config = dict(
    translate=0.12,
    targets=['tissue'],
    depths=[4, 4, 4],
    widths=[160, 240, 352],
    optimizer='soap',
    beta2=0.95,
)
Rows from block 4 of a small image classifier, named by matrix and row number. Rows with one number belong to one channel. Each number is 128 + 32 x the weight over its row's rms, rounded and kept within 0 to 255. All counts start at 0. Numbers have three digits each.
After each channel's rows are labels from the 100 images, of 14848, where the channel reaches its highest value: "strongest on" is what is common among them; "patch colour" is the nearest of a few named colours to the mean colour under the peak. Only what is clearly more common there than usual is listed. The data: stained colorectal tissue patches (NCT-CRC-HE-100K). In brackets: how many of the 100.
# convs1: first pointwise conv (model.blocks.4.convs.1.weight, 240x160x1x1), inputs 0-159
# convs3: second pointwise conv (model.blocks.4.convs.3.weight, 240x240x1x1, transposed), outputs 0-119

convs1.148:125120147159167183149066198153122105150207173152124100111149116126124178129121146079163099114119110081186079195132147107148196103051128125138093130166101107081131100124089120157141143078147201160083175111132151076089139177135117137128111126152132174127169140170150140109145104153118161097208102170135169176098149076116100156114097080106122117114172143130106049118146111145110121165139122155182116124127158160121140113111176167101150130116105155108168111103120106169159151057079134
convs3.148:122184136137084110147119096159145099150133078136169144096145150110113136113132121038150115128126169166079121080137097082160042104164124136150107114152155181142147119120165162141123122112113169103096116130071126168066124115155109136109148088162107181190092143121096250082111139151104207157160139111142147157126146155188080103103129131136123123150097135221153141
strongest on: tissue: smooth muscle (53)
patch colour: pink (80)

convs1.4:122084140109139199097140086172131146114142146191108109115148131141086102176182133135130170158130102143150110073150124148131115140144111157087091114133045127130198058122200125124152135116141156120124169120121158093139176136115144167156094105168106178185124119156111110090157095107160076148109165103059127146084176075111146104120087195120112109069143098108094178153156094143180156201181139084122141059151102141139107050152126157149164109135128115119141154144103109134095159072143134
convs3.4:155105134186142126126124077081150145097105174127153147165177144118196120117088134075115146090143076167152148096140149078111139131121118107136142113124112062084097106096151149079087188147122146112153196077132156055141132142090138160184201157162107119150102117144144113151099164120152102133170117173132160070125044179071127111093153117110134130097090118130145088
strongest on: tissue: smooth muscle (45)
patch colour: brown (29)

convs1.9:117113151140087066109124125169069104186128146084094127147155131079170118126138141142054162127167157190142100127148085172087148114146026110160117121123087076153136091165112111137058111126152133088098187078081135085056108143155073124151090119158090125162104187136085110096116115153083167076185205182115120164093098156157135137096114150117096135136125165163120115119143152100114171158110089127153125172093119094135161157148134123134090180147137104135109134143162165099116080104142129
convs3.9:114120114096136141127133097135154137106209128077120128075144159206160070132059089186111146124153117126123151149117063121130170103118081145085064161106064096148083113104153164136156099115144131126148147096119127143163162106099143082104062122096116060082103119097097166138150109151119033133139064115175114123128119179170182119141117123155093154097158124122108135
strongest on: tissue: normal colon mucosa (43)
patch colour: grey (63)

convs1.96:107133219101143147072139120128159134132148119113168135140134114092136138128145106134102131127115143152122152147145105101128147146112123131104120111149123157093162115099142191105115191165094117111061167111130116122130124078131163093130141173129125134128147119171104113179166177112162185162135146143159112069102143116130122104125072145104122068128150163120169162179107135096000121123047075120202144119142119105116136177160118084137109075148104114102121123126128158094101122079165174
convs3.96:101154075110043078116150138133127153127060082137108131154146095098110129153157181140141125166148102134159135169136116131143068119148145121102117166137138142148112135162159102223106140173183125121116067087131163154123163141123117141168099120099147156117121076096129126119171183166073111125120180140112128070155099121144085063134152088108136078100175102087131149
strongest on: tissue: smooth muscle (59)
patch colour: brown (68)

convs1.70:122102138193147124202100158132114169136201148107169186052144072143193189151137082132124069078120146169162161150154141146149128107150146132120209156162138164098117125134135110164126088141151124065097120139141086148135106165128125074126059109123147107160158123187143165123087076162084175107142118156049090137140112145192108163093111116164123111145115098171105089122105151143100150117147121073155142118179140181114120138147106110091121138096069150124157083084101115177112146133125103
convs3.70:171164131178144155135126103133139169153117089143153132141146138161077163167117163103104133133152116119094154094149134098142136148110127151136136125156155101099155118088090108103097084095139135126183135165072105097123158181051195155234199118098160151131118159117151137151094138107114112151180119127148094140181138142112144186141123141132112124110148073187100122
strongest on: tissue: tumour epithelium (37)
patch colour: grey (46)

convs1.216:085182122110088128142129125123149184140166143170109172142069112145103155096150089118129130162118176117153112142125145060108106134140128112167122093122139135145166093140126152076102135119119146077146040204174138120059163105135110104058164150108135173113141161132158095116118146162113116120136174119207081151185115130149138084201135134189177152150114113109135157038101136083156127097095149129121096103141105095166089130137149080072093140157065110117090156168100196129108131092139114
convs3.216:133137130089134132133135066111124115120084135133143104058119141133117109117161129081115161090154171114063107088098090108135116074132093141073154178157163133149089171091094188155139124100105080130172098105192097087133192118210094135173150200185150122114103100127154136124101116116143137116140188164128099094086092164153148181128120109170146123119106150148151125
strongest on: tissue: normal colon mucosa (25)
patch colour: brown (52)

convs1.153:107147166173120114117074177146079097125153148146134143139092173128177119111167114140159165095155095055088116134135111159111132119085100132142089120080074098079132121162171092144164167140095162119115160165076078075092120119158131178109138134113136089126087142100104116166143116088126155082134055100074167136084117150159094114177142190062136159081170104114118072106101105139142174187110121133088117140145200137119168183070125129118124164110131134104097095170156161118054124167112085
convs3.153:112177185066119145186129113130102154115176109107135124118083160236140166160085076134158076168101145163085139133106077118128164150105057174110162095130099136132172153171080142138141117090131167117107139123104110136162151107141143061140083131085127126129139185128132092128121139131109131110164168075137164140120150111092124109178147102088079073142136156128118144
strongest on: tissue: normal colon mucosa (45)
patch colour: brown (40)

convs1.28:067120092110130129135212154124146137153200121112122108121141181127121111162183100109089142113092172149116133144130168108118151082134129144111126130197110182085142091098110164085082071126154202175120086141125186071088102137144164085088126099120109151117093066156149118125092146123092154146074116172098157128148082120152155089090111128185149089101071113144116134147160139138162144162123124090173106094134141136145146109100151094135062069177088085115146131166112136164107067200157168
convs3.28:148063081123114185149189150112159130056089165126184137146095128120184105091112150099119076168164111083098148137118134127123113083112098121142147160111110203110113136114107098137076130165119118105158114161164124105122122148168135116167151079103111107124110126104144199076176170154092096131187175100123109067174179138132112158131158086158121122101109093126158130
strongest on: tissue: smooth muscle (31)
patch colour: brown (61)

convs1.77:174104074149102127119117064093090118206155149116089142130127119185089088151128097133126130156134216036180122120107080206173136094113167175092106113157115129108106085119136165102113119150154163099114119091156113153109145133126169096134083130154108082148140126117168121091106142133115134081139081107117107085155145095135107080148162174108101118132134127160132127143139085086147163078190146089108072123070105107113074118100091116126138099160125107100114107208103113066118104202182119
convs3.77:143095132140098101145139103108175088127168091135113074176100115150036140132137060122037123167154146046105137129134148146083137053148187109129115106136092144184129064137168094121123142126184194099125181123094137071130182161116111116176120122068102136055123086143143054112065109198089130151134181129121115155129154128164127177145131107108141174130144156130123119
strongest on: tissue: normal colon mucosa (34)
patch colour: brown (62)

convs1.236:134095164133153117094130156107094204128117159057131101075147091144142146094120142111131138093124103096197111068133138144111101113124205100135098129185122139136161127094145114073107101157165144122109139126101151047161122186093097118155107164161142125019113143127082178148166137157132126193162139118103176117198114135083105157145122151127176099123141100155110117079097106142141122144137093141132132134156134133093164186094048091106099086209150100110089130106126122138158124145200127
convs3.236:114063101093169144108129142106131146122117102114135166122154054101097110113148075168111124101128145180135135167117200175112087076116171116136150121094212093143123097120122166089143163135094147092062090112092150156121141120164112173110158090110207148129127095101141126140107158092140135131098155155164125167167177117119084183120119071141132084141084155104137125
strongest on: tissue: normal colon mucosa (33); tissue: lymphocytes (33)
patch colour: grey (58)

convs1.125:118095057147175107072133129126118127089151092159141175153138148125073160091181134131174111070123165147095170124063161100121151117117121142121134074165147096112110183091126156144138153159164136144103157080127149121166091136142114092129121127080170163148124136116190154141160148128161205123130119149120161193134184063132130091148109151138125084119085156100157138152157143094057107162136136111139103090144092182123130084150096119129172143123130139175122090255068102117098155159124169
convs3.125:070175100156112111160025099136118094148136114163087153193168179097142174181108114103154131106107121136130104100135130162121094108135078133084086130117143140149134139117085154071105110137200115144019138159170162156156086148132149105083132126156105186138133185146133139126140078203150123091168069130165113146161107088170102141081126081123088149180100099177112096
strongest on: tissue: smooth muscle (37)
patch colour: brown (54)

convs1.86:136122151130105105141078185135103147181091197134127134094159178141125179116183135093109160119093124115153151159106188099120099116112120178074096129141088127124165139150132082105139137115176112137156112172094119076118076141179111095115150128094166101116107160105114113130142168156119084135125176119178103130157159084128143153131178080147075065177127141117128127184163066171091167064177101105132068151134120093082127140217167164132173128122178114131140038171137122126120114090171128
convs3.86:130164178158124133122117070133143112132087128058066135125172114181162158119097131144117148128181121109146169110095130112106167122094175070129100139151101159109167148095132111159214151153120174111143144144084175097114125145146149157168049115088147157186090127091141133150119129124099155122116121072205137106124101129123074146169123171141113129149125112068134181
strongest on: tissue: tumour epithelium (34); tissue: lymphocytes (29)
patch colour: grey (52); brown (45)

convs1.35:130086099167099098189172139079101134104096137137132132127089176130136096184118121064087124125056125133116133137124098133165163142180105164115102113105111092117127124126121130133111090125120168109113221068212164147131134180095137156148121139182183066103125111128097142095129107089128087107097081163103163143131029075113115185134126134127121131138139153124137131114100117100158112119150104152105174087188189058135120141136108207133127190087076136157098142113123132138113136195162126
convs3.35:111135133129189187119180096080066139148093111114134086096095130171126149096127092102098168125165144109101151091139087147087108227176134157106124113086152054093120143119093127103142162149056100110118115149142138074115117196161156081140142087122135200199109073138107134101113128085087117085158134091129151127118089124107116124138134142085057183157194124107134141
strongest on: tissue: smooth muscle (52)
patch colour: brown (46)

convs1.29:147134083137094163122142144160205113097128139114095138153125079107101089114123113132103111172140145126126160140128096086106138146150127120094071102116069118151175115184132105179116160107180147173120180142137111133101101134131163148188098099147100143120152123142023108157127097061134114108139125155101188108138148082113151128079131185122182089111112188108112098026112176167142154119159108168101133184117114184140137177128126093100196110082089094168136191121101112138145065112153123
convs3.29:127177120113078122115103197106221193159112162121170148169138125096106101149202122115149189097159135130139083158149158203151132130183205189143091133086187120136150087126078132079124110127175140130116106130119164078144179161177110084112101140142170139109102111096073125224077108152155112152116146106118080112119144062110071109097096156126141090122098136198113163
strongest on: tissue: smooth muscle (52)
patch colour: brown (38)

convs1.54:138177168090145142110107183126121067159121132143141184153155176131080159189110092162142122129130134152132087133144123096171102201165101134163128144093166120129160112101074160176108117109074187122108110180157097189102084170151141135168148174116125136069130157128123078145179131131061099109098152111124103145163159184088079121118140090121198095129112148125144135140122147058128147134157104111087131131077128152116107120143144133214055072152111155096111124075161114117194120078106123
convs3.54:144108110134173160108184136135149149153141104109094116081121188109151178146120115204108117119112121154145121120142139108112094128191148163118108148162125158159085123135167128080105105132112162131144127163142146070187140036102179143115145149134015144184154179138110117098112137117178070136146171134106135123138132142045109132149120058114104151182111069139061137
strongest on: tissue: tumour epithelium (33); tissue: lymphocytes (29); tissue: normal colon mucosa (25)
patch colour: brown (61)

convs1.159:193128150127081146139105155116123253091101167133114105121089166239157099099174129139127106152112107109128124065118115134136097089091129099166116150138104126145179080166119104181086133147129143101101110183118124110134116142138160153107149097116116085092147112168100117075078099141072146135107107134121128103140133147139160127203094116106111168070184142107137127141120111159135190090122134145099104108117129112155179166139145131141020150132114086080158187086111178123156113168129146
convs3.159:109121119120196168147136216177141129105194155117106118132109197164156096103151156146150119127148153110135091157120107173155167109121122182118126165096079087143101120151162050073147109144126137071123100103082127136174138063113108096088120161141150166101102143134071082131077105139157167112127109116101094098142139178156127108143136148109156154144137137069205141
strongest on: tissue: normal colon mucosa (40)
patch colour: grey (63)

convs1.75:078139119064216157072090117112090065119092142109124106094077102069146041108177130096132187128131188116123206103105165153140094059086097117115127174113110160132080140138155176120116151128131100131169110039185143092112149110157142110145143124115124117151117177126158078175147139130104125056123144089111134128117144142113109128143135172110097156152157083100136158090105135162130114166125089119139139094191117120105141134094113112151091135142135150158138156152146175095105129156062055
convs3.75:125068152154144120138084160107137126140078124099157143187103105082079151168174155106111120105134058171117145130118070126090149127159087122114158156110133116170116155144174137098138079127163137180166121157183148127091125157154150103131165118114096149127122108114121089070156144137173115119100081143112112153116161087155079112163091144128180107149143089092097144
strongest on: tissue: normal colon mucosa (25)
patch colour: brown (33)

convs1.191:078061114165122119130051118091192131114139176109111122103200182117096039111103132143113130107113103090117161104132158144108187141163133152111143145200124130112144140113147087158187101097137139153088163158098143106122126142089154155145180133154053123113172093099145142127163102138059124196156100152144178111042091090133122116153087180137127167123104141138072157113141121098140136145098119093138059117128097137126085094119141147153108176194119080128154144150100124157101173133127182
convs3.191:149125137108166175122169084114147135131121136189081158054182156169091092104137141042076179151084142138093114152128122153130127132091135112151126130129140137134141189121113115129150130148073129133104164130161227141014162115135130063031119198114115154141154127079153058175103178135148158116122131103143119113113029096127095125107057094136111127130116091145123149
strongest on: tissue: smooth muscle (42)
patch colour: grey (58)