A small image classifier, trained from scratch.
Model: 1.8M parameters, 64-pixel images, activation relu, depths [4, 4, 4], widths [160, 240, 352].
Data: trained on stained colorectal tissue patches (NCT-CRC-HE-100K), 90422 training examples, 63.4 epochs.
Rows from block 4, named by matrix and row number. Each number is 128 + 32 x the weight over the matrix's rms, rounded and kept within 0 to 255. All counts start at 0.
# short0: shortcut pointwise conv, stride 2 (model.blocks.4.short.0.weight, 240x160x1x1), inputs 0-79
short0.213 [140 147 113 152 162 156  70 125 148 151 107 138 130 115 130 124 120 130 110 124 105 140 147 114 116 178 121 166  91 133  88 152  99  99 134 114 137 122 116 188 151 128 126 171 120 130  93 145  70 134  99 110 131 141 138 150 118 113 119 139 149  98 107 183 141 161 121 126 101 119 133 142 154 118 124 191 255 141 110  92]
short0.214 [ 62 165  90 122  90  77 141  97  87  84 111  58 112  36 136 117 139 152 139 125 117  90 145  90  89  92  82  89 149 104 175 142 122 133  95 126 118 104 177 122 198 143 103  92 104 110 112  76 140 151 138 108 110 165 159 168  83 114 156 112 160 162 151 123 171 176 150 111 126 115  81 115 158  81 141  90  90 102  87  58]
short0.215 [137 115 211 185 185 129  91 203  92 125 135 109 123 169  93  93 159 120 171 111 114 102 123 104 183 130  77  94 121  92 139 147 105  93 170 129 130 154 120 137 145 101 177 169 154 116  88 152 151 132 108 139 154 104 120 149 150 151 131 128 165 123  97 132 152 128 160 143 139  92 167 130 131 130 171 131 117  99 154  84]
short0.216 [113 173  66 132 113 166 148 168 101 132 113 212  85 108 106 156  94 100 163 122 114 122 123 118  79 146  85 135 100  86 137 126 123 150 116 135 189 138 135 122 112 145  80  86 124 125 170 149 131 135 183  95 160 156 174 105 171 123 178 198 145 125 183 154 151  87 107 129 145 115 134 113 103 167 105 121 154 209  98 101]
short0.217 [125 190  85 140 100 140 131 124 184 171 124  92 131 202 104 149 119 126 147 155 152 196 150 131  97 112 130 132  64  99  92 126 123 111  86  89 132 110 155 145 127 142 138 127  80  84  74 134 137 150 113 106 145  57 145 167 112 160  77  79 187 121 213 145 172 130 146 139 117 155  69 147 113 145  99 120  92 163 157 182]
short0.218 [ 98  83 125 158 175 115 163 153 132 127 143 140 116 182 144 155 167 172 104 118  92 195 105 113  71 144 161 115 149 143  95 173 154 125 158 179 165  98 141 126 145 125 160 123 129 126 132 144 130 107  87  83 124 122 127 119  99 149 111  94 123 130 153 106 121 159 143 136 150 130 102 129 132  78 139 160 101 111 125 154]
short0.219 [ 80 128 188 143 160  96 157 104 143 207 183 137 130  78 191 132 121 150 126 148 166 130 131 143  88 136 123 123 163 155 114 122 124 156 131 130 137  93 103 187  48 105  98  89 180 148  83 164 105 166  99 166 114 240 106 113 167 152 144  88  93 158  96  88 123 143  32 162 107 125 106 192 176 163  95 109 100 125 188 138]
short0.220 [167 105 142 115 120 140 149 132 113 118 103 115 144 111 130  76 172 120 154 116 105 172 114 131 136 185  95  83  84 177 135 140 153 141 160 114 176 140 141  59 106 127 134 164  52 123 124 146 121 166 123 140 124 112 120 140 211  84 150 132 145 152  93 174 105  87 100 118  91 168 142 108 146 171 126 117 160 181 172 105]
short0.221 [ 78 124 168 129 175 164  92 151 161 153 114 110 150 147 100 135 159 129 117 149 148 135 187 154 144 156 104 144 157 105 152 117 111 149 156 131 160 122 158 138 123 171 179 147 149 134  66 151 164 139  79  84 119  82 161  88 128 141  92 149 182 146  79  94 166 131 149 126 154  95 130  93 157 149 112 117  98 106 156 150]
short0.222 [199 125 128  99 108  69 180 118 173 133 117 146 194 123 132 147 134 118 106  87 144 153 112 116 122 140 197 149  96 119 141  84 172 142 135 113  95 108 142 138 196 147  96 161 131 171 128 126 101 159 112 160 120  72 125 142 168 130 126 116 115 149 139 143 128 132 157 155 135 147 180 160 138 136 119 164 253 130 111 135]
short0.223 [104 119 124  99  75  94 189  86 150 148 143 103 130  52 148 115 108 169  79 100 108 171 122 145 122 154 163 110 152 139  73 159 146 195 128 130 147 117  84 127 147 116 117 105 142 100 148 127 152 145 119  90  79 180 136 124 130 148 103 117 129 116 134  95 116 154 125 136  65 133 103 164 130 108  94 145 110 120 146 128]
short0.224 [108  79 102 118 134  82 112 157 135 135  91 148 150 130  87 111 158  95 149 162 117 153 160 107 106 145  99  27 144 130 183 136 124 118 191 160 156 138 107 102 157 116 139 171 134 143  73  95 209 129 113 149 159  85 126 107 111 130 116 127 122 168 144 119 164 158 119 109 125 143 120 126   8 155 134 127 101 130 123  94]
short0.225 [162 171  74 110 117  76 106 106 129 127 119 143 142 171 109 118  77 163 125  93  74  67  90 145  63  98 126 162  91 188 126  66 146 190 171 109 173 139 176 118 115 141 120 120 142 135 139 135 138 168  93  89 158 110 147 124  94 123  99 169 107  99 128 123 205 159 109 110 137 109 177 119 154  93  67  96 124  89 147 113]
short0.226 [132 125 132 146 123 189  82  72 160 121 183  48 177 133 106 114 208 139 130 211 114  69 195 173  64 143 131 130  69 181 177 140 133 126 148  79  97  93 152 133  81  43 137 110 110 155 204 135 132 125 155 145 138 116 110 107  92 180  86  95 150 126  90 129 157  98 227  64 163 121 141  14 154 111 130 151  85 117 128 112]
short0.227 [141  97 144 140 173 170 117  95 140 117 161 114 128 147 171 125 145  95 139 108 114 117 191 101 124 141  58  99 100 174 101 147 140 111 124 155  98 110 101 117 102 137 123 138 116 129 124 139 115 158 116 135 152  99 171 112  82 126 148 125 109 129 123 169 177 114 132 158  98  55 148 109 218 125 136 113  94 165 171 121]
short0.228 [114 140 130 114 103  75 179 106 181 117 111 135  92 159 113 156 158 130 111 178 179 136 161 183  82 141 108 134 153 131 106 126 136 137 180 131  30  98 152 130 140 145 109 130 111 130  83 138 121 115 115 149 125 160 149 152 170 160 140 163 108 163 107 119  79 118 111 162  89 107 151  99  84 130 104 200 166 140 130 134]
short0.229 [149  65  89 170 165 117 126 130 199 124 125 132 128 164 155 128 172 114 129 190 115 120 125 114  92 122 102 143 115  93 105 105 155 137 109 113 134 183  96 166 108  49  92 117 141 156  89 133 189 121 133 156  68 146 137 127 147  88 124 145 111 155  94 144 109 132  86 162  85 167 124  88 104  64 170  83 102 122 117 135]
short0.230 [146 162 179 101 109 125  88 154 124 169 185 125 132  82 112 147 155 137 100 147 198  94 133 197  50  87 144 173 135 114 178 133 110 125  99 142 129 104 171 116 128 150 127 124 136 114 133 136 137  60 161 115 137 155  94 150  90 109  99 110 106 112 115 134 156 136  95 166  93 115 118 161 102 102 132 133  96 154 142 103]